From a checkpoint of a small masked image model.
Model: 3.34M parameters, 48-pixel images, arch swin, norm layernorm, activation gelu, patch size [2, 2], depths [3, 3, 3], widths [64, 128, 256].
Training: soap at rate 0.0017, 7300 steps, batches of 384.
Rows from block 4, named by matrix and row number. Rows with one number belong to one attention dimension. Each number is 500 + 25 x the weight over its row's rms, rounded and kept within 0 to 999. All counts start at 0. Numbers have three digits each. After the name is the row's rms in percent of the matrix's.
# q: window attention query (model.blocks.4.attn.q.weight, 128x128), inputs 0-127
# k: window attention key (model.blocks.4.attn.k.weight, 128x128), inputs 0-127
q.53 104:482502528476513523532464539498467502499542508529551483491499495493483498540498518492505486481442498505503512525505509513517531495510518458509479546468465512476515548483455524536508456515485514498550517491509491543469518499500524520466499517533496523507486486481537468543523535539525501515501492500488498525537513522480460536457532524533510447533523508479494498462504529495522517496555
q.54 109:513505542478500480505484517554512538503525477546484508465494478531514507500479494503512462501500510462523477473510512509543482472434503551534505491471512515498538520473501440502515533515498534480517469494525529534533477473531561524470448535466502495492496527514508462500517508524485463500532471489506477479500468515505487483510494499476530480525504492477464468465499474524462476514471
q.55 091:472467522508458485453469488515446533547540500453562490480511553471496491489518483492465530504502479478505525493509451510537511561502506471514561503503512489502498515469537509458483502540492521512488496504515505484488475490495496492522503465518527510495517484486468507447506527513457506474498480508506494508516484532480484488497453499492508505511465510464464506519442507455489504530526
q.56 106:512472442459502539506503552480463518516487474520499476497508466491536494513459565549498493501537486557503493508480512480478545507450492548477506491483515455486478504512471507485538538491471535493503494501463517519503497494506515460512499498519506508498507489541507444503517503510486486449512481479503474463488466482531469491526521504482503517509505525554452474513482509522524526529500
q.57 088:522514515446519518484494466489546533521514478509485533476519480475503545519443502523487492539537482537533513546521515494485488490433475520532505469509509542496506498513481433479533540503496515490473494503482462526488441469478511522479495518544490530523500463518515452515532508506505482480498515481504444502504491493509505472522484490534517532535479518484485488510476496483494531515519
q.58 111:537496510488473478491456482530489477518531567451528499525516500518526513513498477484506505494495514515466535494530496485471498487495535546510498535482508451488516458493460498469504541513529521538510505499547492507499510493491488505490463495516483515495504469476518506462467479495555545555534483526488457523528524500490534554483468496511494501499472510517454552529487471480513532489503
q.59 110:477492483476508476513518463543527545496499487517483491515506480513481485537506523478516533502539506521495539532547532463499509494543472499540455483475500477510518480527455513457541471486519491500486504508520482534486545507510482485494505473458469491487540499412525527483513468511492501505517503502490473534532467516519495521477527507491494488440535482481478491499493432495494506495521
q.60 104:521520556490544532525492505432501434512500521515491512495477503520502534520487490519532491485511514499459488532469500495481496500462446499511516508505452555485482488508520480499494508457513529530495563474488514481508490498495480498516489508519514516513475497500515492527523506502490498504520525469548491504488556503489498472501475584529485541537455504486541529500541512476504487509492
q.61 125:514503469501466496492505511516461492554483516492530484540471539485526516480498481469526511529452502460498484435505465504504513477511511499543530490499494494506532518496496522448449512528519487489525511482508543494455485524491436529504477497482512530519473505547548510514474528519465499525492512485529495514517481508501494506455463524503544521489471528488494526502487536503500509539558
q.62 087:530475468470495552511560511501528463476526509448515496503493477559508542516473508513501554526509541481519480484437477438530490521463493481495495500462520512493534456506490521521490503526514488485534477499496523497511530538517465541499486498509521481512524490518485496496477485525520512512483504491520516534496473462538491486536499511480533525481483509506551476517506483509459464496522
q.63 105:444511453522499510507491521530496442519472512478474492531465493467469500502488507495503502474458501505467530474478526543473520451479463487481496480472484487509520494492506555478527501462493529520517487521549487505508486499477473522499483518490502490506439532528514510512455521492481496510522508545509474538541518504499473527479492505514533511471497534565514521495510506497521517525571
q.64 090:532494476471516567488523501491502490488449499501475494506490520501532502498510476470525495485524509450546475516503517519493485501498472470528487478477538500509472513528491559449531549474530492560505477476502486495519497546482505545503489512476494501510532488486448502499512526505503482487486527523487451482469482488567533511498538466479506485503497475480509475444487514495541527484483
q.65 101:496528547513492507491475492478526535518531480462478504523472494479503488499439495520471518496515528466498464519503533516489513476515513433487525493502522513484500525472486517501506500518536537523494476527495508496489502520516489552512468497490487511483504545512525543521497532515505473498523504526511507533459525501490452495505482528520530470523516463470422484482518496496461498536584
q.66 090:488508520490467511488526509509492509479531483523501450464505516547505488461498519526496470517489499506539467494541490490515546506574538467507464520513520483467491485494505481518495492509497458513450454495460523515495495497518507458489461508493505488453493534502505483521521498524545461477459529488498521471474492505513499468462524440477486482490526484518505494490475514493577531487492
q.67 111:517520479485509493528546531473501524542476520518486479509451451536497515518493455487477573534513502501518486489448482474484494521494479522456520496526482476530480450526510502478535559458517472510506493485487504474521481477523513466516512526485491472540470486481490455511495484480527505447502479483486525504487487502502512489469484458481467497512488528518544502523525515458534494514483
q.68 098:518490487514506540541496571492530504494514510527470546492464497471495433508482514482529500526512486475502508474466491511549473463518469462514463525479520474525537471516462508486481539505513526524541479510516523482523470487504492501511506492493542514463541481522515517503499520505437500516473508506501474477476495500552505544519481547476488534548471501478501495515509482486478531497496
q.69 093:527508509475501540485516507496475488529472501512493521473493454522518490516513502501453494517552495526488524487497484491496505536501501537463495464504475425484512536492504523483554543501476448463548498499441498540505536505506536457477512504523508506514521477503489505488471493511492557497497497520479529513516500509516517471530508515485497520454467463507527496567508486493537501508454
q.70 106:485537506503527432531429516466483540509551507464472474463466443482518463543493491518475525469461499483473494496499508474485512497453470543482491521489493501484522489504460497494524505481476563523519473476477463527474486516503512490504492491500480522457475468486494524477543501507511460492525499487521513500528499520536510542477512497499471480519484498473489463488486483498494526482493
q.71 100:455489493476496515476516453508503518506510479465555520499509484507473509506515484542462521522536477520523472499528523528452479540492534539502482468548491505428500477502503470522523532521475472511516491464450469524510555485474534532509522470497454517479502492521450521480478489518467504516514482493468520558512523472485473492508486519498490493478498489524532488501459483504511510497494
q.72 089:520484574492476468519515502493511521458484475537522493483482454514499483473464473489496498496482520495415520504461498490503485488500519530479507491512530499531525496466488536517530505499498462511536526463533503495483534502511469501489498510488492451509539501488490504470522431499493520507500541518504573502502517460463486490507488488489504491462512526472549517527501526486545498472510
q.73 116:512523494491491485513450455482485449525443495500491520504503479470442478468467493516489454488544506487476495474487494525494442483482517461526490508456477494527500526511497522465494455484467498452505507495511501487487507507519500518456482475535530470491489509481489516526454521475479503500473518533507445515492490505463511484532498520465438461512492482468488488491528525472471489496466
q.74 112:511481493504481481487479479490503482541489542494499464500562510473515493496512511530526514462517467527483512511565499532441503501498475530506512493520495497479492524530495474534494472486511482518470477449521495546517482494432507516483477500514484535503454517482468493434500493502526484489503491492507542553513535493489487463484529475496507517528488558517498473479486493488550532499469
q.75 069:448497497504516484452468480518525496483518459456510504480480482497519506438519500475506490493518549493505504507510515517505536461496485537532490529496506527473479491477467551481521544522506498503509521479464472508493456548479529461553520501462480524505483514496486510497478443484472520518511499495481486544503536509508469521531503554508498486455497488486526530538462509492459526473505
q.76 097:544491479517515525512534520539535512525507547523493504548498449536485480517485523532484509473537462493516487464491490492516469524534505501495503449493498468505504458515511521512542476484503486507560499476505563500539544510541510497508543481491499515499506520515506464520546483498482479475511510486492525509465511495507490489475484508471490546511478469526525523525525431472470518509527
q.77 096:523517485511505471519529521538487517488459482509499547499481516471493513450498507482506481484511486452464542495507476509507487454526483512522501473512503487487492529513483497457527489492474461496489522560481555479455536521522518511486457502515497482511508486519482499521473552514475519514499528519531483456454473488454514437494474521496496510474508439495453513504499509516451492523502
q.78 098:519504522474481508535499542500503455469503459498548496493541478506534535487521483514520499512479496483515548487484455445510500477520534498525509520478515506458513472499492509459493456505476472457522527537515513544509545523501474524487512488499487467526531535488478555514516464467541496514488527509556492523552473511486496533518472497485482483495514495507503513511551496509464508461490
q.79 108:480510536526504487568479522464498511543539494497470531476455487498474548513483469457487548514500506476445540535522492516517444468498520508469486544522485489473542507508496494505472544489487515489504480490497480501543477473501513489476468519521509475516468542535524463483521472499530500506480467490521497480500520495515496492497480528486513454510470504496504471499496555474546502523488
q.80 075:480481478489490496501513469495520524421469485487500507471552424508554493515508531508519488500514479506455487515498500467522547514496515506508468496476482476477494476448470467531504468488511514475480518473477482480436490529488515471506501487488498497453508483458498473518518468497479530510508515481502522479522499442520556486464482502471507488477493500536474545520499486481482481489513
q.81 084:486484477503500508467530479535481502473475498473521466528468468541510506511500496473469497523509530505499528477476530552531466511518491518445493456473486495529516512514505505454487513461507481475506497486504535494529483456470489480472502505488520418556463520519499505504506509491505494505506484522464528533542518490519504512478521465464479479434552518481496503469506476490495463509528
q.82 093:528508470527497537460559516525521518515429494475473502507457546509543481500500522485493546514527525487505507449537521479514480478500502445533517480547525509488489548511498508485512535454489508501504488473523522501521539505495496521503526523515500488480554526549523533539521527507472488519509493524521515504503500489509501500501510515471488476529515508489512487499466510478491493574472
q.83 088:481469454470494489516552506491546482454494524510491521465518446537527441488483480499495485521518503523539512522517510526539488500511480531520470483481486506522489499509520475520538512510479499484515514476438483498521491510494489508524494473447504502500548518515486474522487514494495480477481524547487482454458478519539540485504531493472487492460503444538501464494537497534509542506492
q.84 117:509505498475515449554476520468479489523499484545477471510495478470493516511454454544490488484469465506495517516484503487489502510464486530469498492517484541534470556494563482511497541502515541523529521447487488509520470473501487503506485529551503517509461521522512489511509477490507511442520516518505471540471491511524498494473490522534520517536477543511504510519524513489535522490544
q.85 083:458483560502513499475485498556515503480554528531486530473480527516510533525515546483537511489512523500515482529464523521509510482502512482513507545484486514490546469517495510502506458492529501480488497532479498512477524534508513531479474461511535506513455476483538492526500549524528512552524510490501545537528509450466498518459496482472503477492492482485481525478519469530466486477526
q.86 085:509489520539457482517487482476482520543503506530498496534472529450525478529488485451544489454537501475474521496457466505490500473476534493476505515522474472522475445480509532496477528503518550549499476498535535508508523513527507527540487533531524508490520517506528471517497541485491514467524476476499486492518528523483504530468484525511531519518464536467483500475507520471472493462519
q.87 090:474483497514496499500540494493487513452457499527486516456474495473529522527490515476519501488540502492509512484485481536534490495446501451532484502461465468486507474450522540459530516510462558492479503481467537531476524477518495537523486466484503483496521522524517501539543504510468504505529498547493521504503502541528535492468501519501537441507504464491466482499489523499458487518496
q.88 082:519498494487509527471513524465533443515482528480498539512465502505492499521487487497522508528518530517465511479480538443484489495498502492492510501509505478472497475506512556525480473581523463545493472466496538487506492542518507513516466513524474546531495446479479505488484482516531520500534518530525510504503549490480482479486464506550457516523492511489474545475470519504483523482520
q.89 090:468528457519508464472468531511497519499507504468528550491519505521511556449503501471462464523488517489462520516470482497532527473486512519507537516444518486452541499500477484510506502485534478476508468554472514491480489502507543492472511492466514499559471462460476510476502478500547518494508521502480544510509511469529516504516509507477514502452499507511480486475501491519546529520527
q.90 082:504474485521474520492561484485504518462445516506503483536529513491505489493527529483475495501502517522517557464519533531503476531538501481482474553535492487505479504510470499513494468441473519504459495516518495483493520512438532464468547485519464477504532506484514485520452517454497484509484522487528530484526494484484506505499545506471459479485513524557484507498502465509460512510509
q.91 089:504488499521512488500500443496467554484550502489505471536529497505491513515486540520476462483464467489535482510543515534470522495502467564490497513502517510553498543485507472529434510479501508510467548463526457473504492509496516501489513464517487483496469497477522489473500492471508517496504486499453485509504497484524500548525498454482548502494488535536496541505533470482516526474514
q.92 113:503493507513518443546473517473502463494505551484488501508501530525500461476525531549507476495520488528483528537503512497480499487525494493465534490504525511476483488506485528553488452525523536511502498552501471490538478540489543474470517488482475506536543448506447472482529499509532505451500514511487476457484499494529516526521508500519459532481531518540529508531514515510522510491504
q.93 071:526506499492516523483531529503516521503501515527482469520470482530496477506501514517489529478488505448514515507450505510529505514519498509512515473477532447523492458482508521524471540458506471494498458509496479513523513507487496474512510508520582446526502508500486502484513492484540517534496456498462513498514459505498506490503562470490528556463507563469518505488501487449521534487463
q.94 087:475464533490501519520519480510534513498546494485476473463551481491493469527544529520480510505531483510546429529543510558503514507483513481517507520463495511498492531531505461470508514497482487459461547503486469494524529469536482502517521496478506491448517509543500488483548512489483493507480471458488493518511452507488474498529490508495513518521510491477533466530528483490499492491445
q.95 095:483505470525483473455506493511516508541508512443495489514524531507475464459500514469493563463467499495476489469530473487489517496552485503517468444467510471506484518476497477476462529463485453493481510518533486483478434475467525515486508523496500480464511490456487525504477488479497476529493483493459478499499496464522514479489486499497535524485519505454508444523483485494471519536490
q.96 122:480497535446503438507425468489501465560533521483526528512492470514512547502527493518497499496502467482481461532482479472489511499484499492472467501455528504450520504525496518529508492516502500502502496554478485545508513494484467470510499479498512501525443510485484491479489462535491472509484496508497508520552471473536486533490505516526483532503501509482505470489530537469528471459503
q.97 124:502514552533480540474569464510515515472474533469492507483490484491499519494548530482514501522540517488494510540497522471505497543525515472524529495529478481554486457487476507477512501490511440517431509485497469504492492513492496473484551473522498498463502472511483498523524496451506532466491490518480521486518513497469513482484489508505487520480495491532522543544472465471466494507459
q.98 113:493509536560497510501555557458504511516496463501462465466459521518473472494487469490499494500554494491483490536494513522527503510469502489488498536516508490530510537475527532520498481506503521487499487471467535506496501486488539496507492527524493514485468559529490513509502555506486446485489523498528452453489475541469509429469480514514506453487518504470492490505497511507482484527487
q.99 113:534477444507512501489457457475535441533491537483497510505449494516475538492483476492477497501547509458513570525509513509482484458542501507550524489503508491497515487543530493488484486511529485486474490512544461511504510520463527488513505482488499493536472493503474542487498479503500494498491492546452484523524492492467529496474523503558508522478533473502488536476478513505496453504507
q.100 103:514500544471523492490553476459530496509540484522466529495468496500546520508501457513512477466486491542492513495479511480493497518495487495478521499479504491498485514507513521491499523505542512504448548502474499480487472484519512465508467552568519503501484480553487484523483501524540502518523513487483523514508552512511484497511516453530518496475480524529439486475543464568492525490505
q.101 112:510485504476519520534500513512485506510476494509511542484499507478517499522525529513494514520493508459504493491478479410529509537454491494514548505547512537553467497524516490479481497508475521546528478458493514450538505511517452497544529516533483507482503505496475519488500524491473529496523473467510490481501501540468486494564447480527454514509480491495480513532470505508494500453495
q.102 109:482514493501520519504504515527453461522527531481487489484440499523448475484533505516518508498480496499504519517484521481504445458508480517510504469493473549476482491491495505493505500467471494517491494524485476441517509505534485446450490533509510508537502458553519523512495523523502553511498475521465523490464526481507474469519523488500452495560554534495502511503479495506528513542507
q.103 105:509526506474500515494482495483483509480526477520485498502488520522486494496513490483521534505510530516494481471426484502547493522478484482527484491539519493468518488518471567526493502490464521565510495487500485447519498496478465532522478452503471474457526481473530524492519539476440532537480514440536498468506511505484482473512503509495524466514491503457459496505479520528518463523507
q.104 114:493509519515503446541448547501482507482474469512496497464497519475504460497481486486518499522449486508508460506506505468505524472473470488519480538481500534519501510497517519561490491478502506506559497492486482506502507511492490486488490538496500500506438520485541503530436520508457454500535492510546497544502504519539497508486481522497466458546528526482500477468515531475520488532538
k.53 122:512499448531527509510479505479512524474510535527480510531502478501457484503548499526513531474453505455478523493445509482536509495502504492511517536493512531463487482476469467569486476482489484550517513477476493517502564480524504493508463474485494480501496505530526475486540489513494505512513488491470492503474535511529500508491530502568525510447527501537512472511565497492502504498521
k.54 095:485469431512490524515446534558493488446525473511480511501444492519466520465528498518487505468480513504496516454468514486530475471491496483502515518497504499480458484477504512482492521541432518517494451496509501469527484503512509475469494471498510483467523487509473507478528506522498510522523475532519519535444529491482502528524546510465504496531524500494453472488508485534479514484513
k.55 094:543505498475542498492449471501539508538506492471510532527528499493538538483519482519486515529449500522480520450508443462504544514445507531524535513485501494517480501483554477532453502518503491523489460529491457494497467505486518471498468495508489503560461514519474500460512507495486534514497488459481500509512502525504544541519522498504481474508521495493459485520496534483510490472493
k.56 104:500513483516485500463480521512520550511468510484476512502468527518467474492525513518503550511560538489524500504495504464539505512524510532533484536494539495517513486509453504490518535503516513492477473474451553500548490493492489515530489505545491546480527488439521490504503488493489463508479500483474527527484501480520495495520523459492448465514493462504453509469469470515545519522535
k.57 084:518524490523505491528510493445505546467447519499532521479478498502478515524509517459503491472519516480527477545478506525508580471466514508504495525495528543523494486505485491517501557484510558522477475540485464477501480506514537503520524513529439491482486510466474514503483537483490479537509505504467509488466505464470517537476489494476483476555478471491489510500515488511467505484527
k.58 110:498450453491481464539497476531491528522532491485480499519485508456534460510498518486505490504467516500509483458443473477477507482446453511502498471518475501513496503532528471548456510513481480444499536480489501478499465475488505503523482461516526509546544489502479484463517515498492511503485495480454491493489524513465532527540515478450503522506482487512516499465497501494488564468498
k.59 112:473527468468494476471464508504503496521511519485508537532540495502448516478488523487564508464512494493507511507509502510473468490516455533481469455525481496503463512505519497512515518481480509477443558488555494477503504515464519531511495539525530538491527456453481517468509509523525515497531484527508431508474484523493518477492515539444486482510503519492494478502521473489518506469513
k.60 110:517520508501526480517555515453509532518467453514509480496477499502524494538515526514469495521484531480503462494502529496483551471436485460478477513468491490506547501544504483518508494471529520470502523493485508524506543479502477490506490460511493477452461494470486474537534509473488468477508536495491496497489526509528455505473498497514493502454507484475550542506520477551474456518482
k.61 125:527431524498495498529455466496507481499491500486508544486494484522566496521523482524507457489472514449520504492488485509504521491498481513479491519565532509497504497541461512498432521487472502525537509494524440468497518491527511490501502444463456474514530482504495478506553510494488509530483496488469501498514518535475519524519527541487486533471506501468525477476489508489486507473468
k.62 102:556448526474531497470477487519500540480487513466480516490494503475517504513523479485460443509529483535465494442491460489479453491495510491504521508494452470474523499486509504481561499501475464466526531520485523529488487495494514483499546506434508479514516455502485514499464530515507484477513478483504499511503518491522477505492531514468470492510509545526528453487473536495505520530461
k.63 101:515513526509487493507503499448519467463488488492525546482512510494489488536526450537518525507466513476509520515419527475508534481479462496494509484499515530501504485506487490518484511511517481472494499475524489488514509497475498493452465488499494487513538484575502507469517481508483543507443462509473518537490479460483501484502491502529523531465515498523585515461476521534485483488508
k.64 102:526498532477481554508515536448484524466456502503480457507514514510540491460503491476488468531479528483570499508485515492530533491510482411538466486512518495522481483482486507494464545491527514491509489492480536491526469512500484510538494525457500498451532469490505500530551500512508493481500500533484522503501518501513482536494509469522494470499529485474471493442504497483477513484496
k.65 104:552520453478500494503529497467518542538467501515523555527488521488493547502532434470517529513450555484473518475469474496465513505509538443489521502536482487499519476538501493481523535534514461495525477526517508492499539503498506506500470507489490483528510476510500554516492545511489471507507506500475500507479518479503488473512483501509475498468519459521530513473470522550476502491517
k.66 096:521488505479551522471498490542526492545531532499489499477508490478540531499495535508473479500538492432535464492499499547525518499508530471518503473519476468483520490477502512476455525446541508460517502519525522516521522447529526514496505509453495487526477500452502464461504500511524491518516476506514496515518524525534491487483491473484529481454500509508519488541480463478471484537469
k.67 115:516511523529509505498521505479481527505450480497491504498446482536519501562469500482485464504455487492513489540501542495531514507501458525485487486549538500500477510469504506531469460485494446496544490453487530486521478489477498507507514515481480555477489495491523478555471488441533506478480502495507496530526493467498512520488512444531508492536488473482549493472504528495543506495503
k.68 102:471501496543505541514508507512485502483497517502471503476523520484506505491497494465517496483518509476528462474497517489554497444507475484556491506477533532488519479497495505490479490561505535551555514506462537486521488486487477497529488500424552508459541487543520556499520499516471518527495503492499527491485522502530499489494446491485469521515471486443482490484484490493489512465486
k.69 104:498493543475515516501469485480505480503551500523530525486551531495538503486488465512521434520489495513506534525493513493509502496506516503528479505480545478491492491481496530519511494516498509516477475575547493459467484493491496452507510477549524499487484486459491463446520538522487497521459519494495471525525511488542498492499488557526449528532487500541465494496517497519487517461492
k.70 114:507540430496515464517492529477486509510486504517505499471493489490501458496504522509511569521450522478496509497455504503510484501490491588468493563533482472485525481510494483493515559484511484483490501496500515496468492463520500542506469483556526486483479509495520481476498508481443496497487538495480498493517529490507504506515515499519495526446493496508551482516493489559471531521496
k.71 105:449516564493512459506494498471540513540554522475489514526533499448497523491482466506529493508487492496513492524493543516481509471457503526503500488512537488479514497530519506520503517513486502503470460531545452502464476492469546535503492471547511510537447496482519521457474539515498493486501477516468485489517478460538503505516511514522474537492476516550485502502465522527480512506520
k.72 092:482474542500462475446446511491510509522480442526496503480501500511481525503456472476490507541539535559551536523497470530512504534489447530483512506540530498516475543448477479480515514514515506512525508499499536488514469518463445505482482497510492511486509533459532490500496500481500454491493533478505490547560503496482495513525505508501510487523492494485524476504487544497506503495489
k.73 103:471549532512468501481525488462527459462508505491550514504557529526454508487512475521490476513511525495527521506524506508541502500502497442535506521463522514485524523508515507461506473525489479532516505560525491491509465505502495522459493479564534478498518514547499532524490478529533479489483481521504478515475505489508474471525466552489470460477498448504477511513522503505518512480507
k.74 110:498478490473496447488490498501487528506506491511539502527535495487526511507494516533474498450548498541477444505493492521460547504469460514453506476503470489512509522536520465546501479506547539503464502474511507485548468478500551521485486466521476521503464510485478501455481482502498454491484529471488520546495494508465513540488502481538501528493493510504510535531514476540529488512522
k.75 074:505502492513465516491461492497491501477571486510491529480510514462520461466499513496533484472488478493498526443474482530517467467507519534483477498526497484456523503507488521517509539478452515501490482512537466511478499519508512516504543526490518549537472503525493497498510546501490507513463482522497541430542516533499504523495484571523479507501503508494486492503453564493506520493478
k.76 096:537505521517513512515506495493509475515448485480471534514466489475515505524488542486530456512483501515528449530558491537495493466450455507513470458510480538484541504535510505537484476541509482484495537507472470504495509448488484523541452498487520519495476510475492506491492514465516520508494516479528501545492531492561508524512492466512501548496520465466485466477500531501486511525484
k.77 086:501497501505491529495499497567497476505504502487506484529501487501548522490489470482485476487517500532537535495491490498537453442517554439515524512460523511465463514500491561489495522515526546478513513544489540522500498494479487474508461510480509487507471490509515517550545475495509507506517523510479523495552510532530482510478488526485489451495484508452443518498524481469484504529496
k.78 110:527526508513508522514529528487529499469500492527484490522457549499495477465494498480504479521554550531510552453520499483498458497517533492506517472530516554540484515476496545503531507471493506491494546525509538481501496480488535510489452542541528512526522522480519496488503502528520542484501510526531482480493453514486533511529513526469509449494535503492523508531482519497491542541497
k.79 110:508476523502489457507482513546484511532523470509508508504531513499450535522513481520491549504465523545476489513467528461519511528482505543496523534506494445491528433483511499507553511505469479502507505513532521446466488478510494503474453480504490493533506505499490495487496507507431472508521486492461504494529485500475523503523533512494469513473507484531553495520481457535478539483486
k.80 080:475527459488493511481501485489523524522524474502483504521500477476514484491496527481497511466526527536528531507536467540481508509509518535500496460476454503498479538481535496533502491477509542453510522485482513512498570483494506541488505536515522470499481490447475450548469458532518489566494523503490513523497510497483514508487515504454517501494462523513547508504524458553488480493525
k.81 088:468453501475526580534506513529519507477465537510512518510494473483498492518454503512509481473462499460492497455491520522497517502501492503504488453531458511474491486489534496503434541492537467507508513469540503536521476506499511509523505493492497511496527486541469471501496540477489520504504489537461478482510491488519509542488489529447510546508520500485496475506526529497449519452537
k.82 107:520490534509490542499505502471531527460463517509499500474469503460520498470504487506478492500514493496522563488541533466507489450539487437506510492492517509491487472495535511494479546513515463500491484454563493518502509534506497464511487504503519496464526493501501497477540513541520506508510458535512512480501483507489518524500521518443474465557511531488471487484480512464493500433472
k.83 104:488470508519492538498494527531496536478504456523510459527450532505492472492471526460517508502519503492566505485524494515514523496538518536499471491510514500513492479493523503485481511465516474459499503485522536471522452482511505521488520507509529519542534515489472501543498490501532423490477488489477481471486488469548504506528474504444440493513485461488478504477494487522482523474446
k.84 099:491488497505504499473493495490491487493486490480472500469484490546492532520497507527489505521510492467490486518531491517517505483466521483493482542487492546487511520462426546496505451501472511500512493488445527526469464498528542498500518507511477499492453552522519496551555475472502447478519534482486478526517521481499440501497471512510478479456553486496476502482527469482524529534519
k.85 095:469490435527483434460498481507490481506517525491505490492531495484474462507528507540484537487485504494465497506456460529490482483442484480464500471495456507467509500511481455505502437547486492483487501487519516507486537481507505542510490473454497500480439489469503499449448515483479500522483512481506503495490473515483497493496506483521519544473484512520509513450520488532523478525506
k.86 082:546505514506495491511573506471482514495501490497514516520532490511542521528493503535537537500490483470459471518492502486462490440493543390487529551507492483478478483470528500546501456489485496519493480466499501516469501544465473506493534478506478494489493500495493494521494504464523513458462504467504489513502493506498516500471529471540463518510527513495537518484506499485490500513496
k.87 091:475517466483486480557488502513502532444518530532528468531479516490530470497503549471483525491513478475492514539501504491472479475531520440460492541497517497502477507483489514496457477481522489508490486490531506478481501507508488545464501517494522494483490495497530498521518493536540471435508530547502568513481507540491534520507516488511510494495519508484481531483486467480450520478450
k.88 096:538520502503526417480560521501509544481473481518513502510503539512514472524499516529477503499489524523504515478507533447489545494501471467508529468515496488528456534477541496525505502451534481469493572496519541523522499521483473494515532494523494513535561497496511497479498505480513491499478490516462469491491489482512517532496497526474506481503508503515498510505512543480479481537556
k.89 094:463481474470481453495453486525509477514516534514497530507525491506474540487491506504503413546503489531486489510522510470525469532504514518533503466470485482482524557514482489477490475541487478535448488542512481524516462468524496530459476503460483492537479510525523479513521509480488517502515503495533496514541491517505493495498508535518501527439503489485511493509524517454523474539513
k.90 090:530476505512495547498522475498482501528476509527511480506470496462476481539508492499501476452461502501468548526565498487496523477501480526504485535511489511485479462488535486481514515508480453494518476468559471484473554489490529491527529476530517506476497471506493488487465503513471499535510463448501475539518561488501510527477524484443488481548478523523508519534509510525517498484488
k.91 105:486479487500526498489510452520446450530505494494507493505491436535471494521472512542528476465513478502512541481494472519521491508464508515477493512478466511465491559470456510497528494560460499496514516456458484533513545468519483537534501507511468503494477503506508493552484483491474492518508519473501472547540519499502501481496477508498531502478515472486499487505511494563530473517526
k.92 089:501470512489484525482534476518520502489529489541456492439483478519492494475494505491511457542545476568491450493545484518518543494505489556472506515539502505476515524521518506487525512447468477427518495510501472485507510459516542509501507523533530506505529490537509481495481488485474499518494478468535485527501501452470482486492467487496501537511499500524535491511526509501492488543506
k.93 086:520449494510517581505518510494476520470450483516476511525494485450496506548471502514548492511486508479516464492450511505505509478513501452502483473501510510485512484498516528492439568497519460509514479463502505505532511501480497484504501487535517480489494519495489490547487493493523476506480497500463499538509438465542535530501530544460476493516472519537517502518530502502504487474480
k.94 082:446498453518544537499466508553500500509484490450479484533461464481479483483484451517491529510538482491542507485447516507462522526482457522492475498508501489470488494549488512496503552506480541515520487501453497481486502501504519519524454505499519482538502491466485470485551491529494527490522487478508530503504517488471497493481508460534523503536509514511532486483500512524527463460463
k.95 080:530450578525494499508470514502521483516473483496466494510521518474466497479492509497533480483497489556496549517487467535502470499493511525548512483495500469498479451460514523473476517529504515467538508497502505538511485488504472506496504489478469493521513544487452463496551441484506511501494436496489504508487493490570515487522522504509481499508454519479513512511475517491466470507470
k.96 099:556527459485517516500515472435480505476550486516506506513471498521514512525507518503500536500493509533504522462495513508488537470511456530514487487539485482488481564482499490485549494452501501524486567503501501487483486494487488530489514497540504479470504462518522476523479492502487520526485524466474488505516496475444486484477486476537469492474485531511488498519496538532434468543508
k.97 104:482473548521530483508433508577499479524490500481469540495502525486488477481495543497511458508487499528499530481494511518505514482460486508475453526513472510498528516489487506536528554488477496474546515533534522472502510473519453508474487508460525500549500480461479464508491557497445483496485468497502481488523492487508506520515491518467528523492466525513519478509468532507529510505512
k.98 098:490507504522498482506464510495535539486528499500509497450499531516502475475512469525492522501431469465487513463486524517493539535546507469524524532538523485498512451513476511499430492469519486558549508486543479461499483518529517525463521492485514514500520488509500510471531488498497529470487495497520561504535511471506453521457518491505513529480525517492500486481467510514501515496541
k.99 102:492508509493492466510488459501499471451490511538521468495528480477517518483480522470489509497543490544479484460516504482494516490539481540459483469535469543544482513477538498528527534520539509478458521515512510466556469443492490468519479480506546490535509451516498517515469493509514506495497483511511503496501499546466489538512470554497522494497513503547510499515501505521543489459514
k.100 094:567461407508535501475512525495494527507506509487460513501526517495505489475495480513509505458518520474493478501492530512500511495461473555503516472524525523492514532530469468474502455454481487467495519480515529520532483520505493535501516516501479523522537484483478532472456466487520484524492523509480528541456478469463525500527493491499534525529519474495521461498535495479516480494504
k.101 105:510512505514504443489480476520497520503485460475480496496533546527460472475523493491494447547435514496480435467543490516507531488482496500541516488525492507512506525485510483532512420502505468480480536504475488503484468512517521512432519514487506533520538516522479500480481493475521461487479507502493511475517492478547492498510478510517491477444523486514499501503519478513522514530534
k.102 089:519481503450491439491533455464537529507480511507528494465495500487503489505480539513516456511505506478451497482500532501474496518483512538491500498505518476498486508546519492530474479534534486459457494496484515533494520506495536541508472493526465538503474526488461494479470519525492440509513496514459479497530532489511529521479544479495509466490476486534473450516502511558526513491536
k.103 099:525502564503467440511498471525525489447478514495542539509514457500521514465513494493488478517444519513481488461475470454493554526520480510509497495539519475514479534498461484493521474510464486571538488493496488491449470529506507503489535509459490463521516504513489500508507527507492467462537513514498518485498523515515499494466524518496515468469480511487478490492471539498477505530481
k.104 102:545506456516484515483520527429516481475500486484496485485515484529477497511505486536499551512450481501507481528510519544520500507506494484531521489475514483447520489504509481483487444551505480520527522459475487536504505542514510521515488484475476526454504515534503541439526514489487489516535535512530510510498506481452503459510498478479483494500468453508499509506480512529468557497474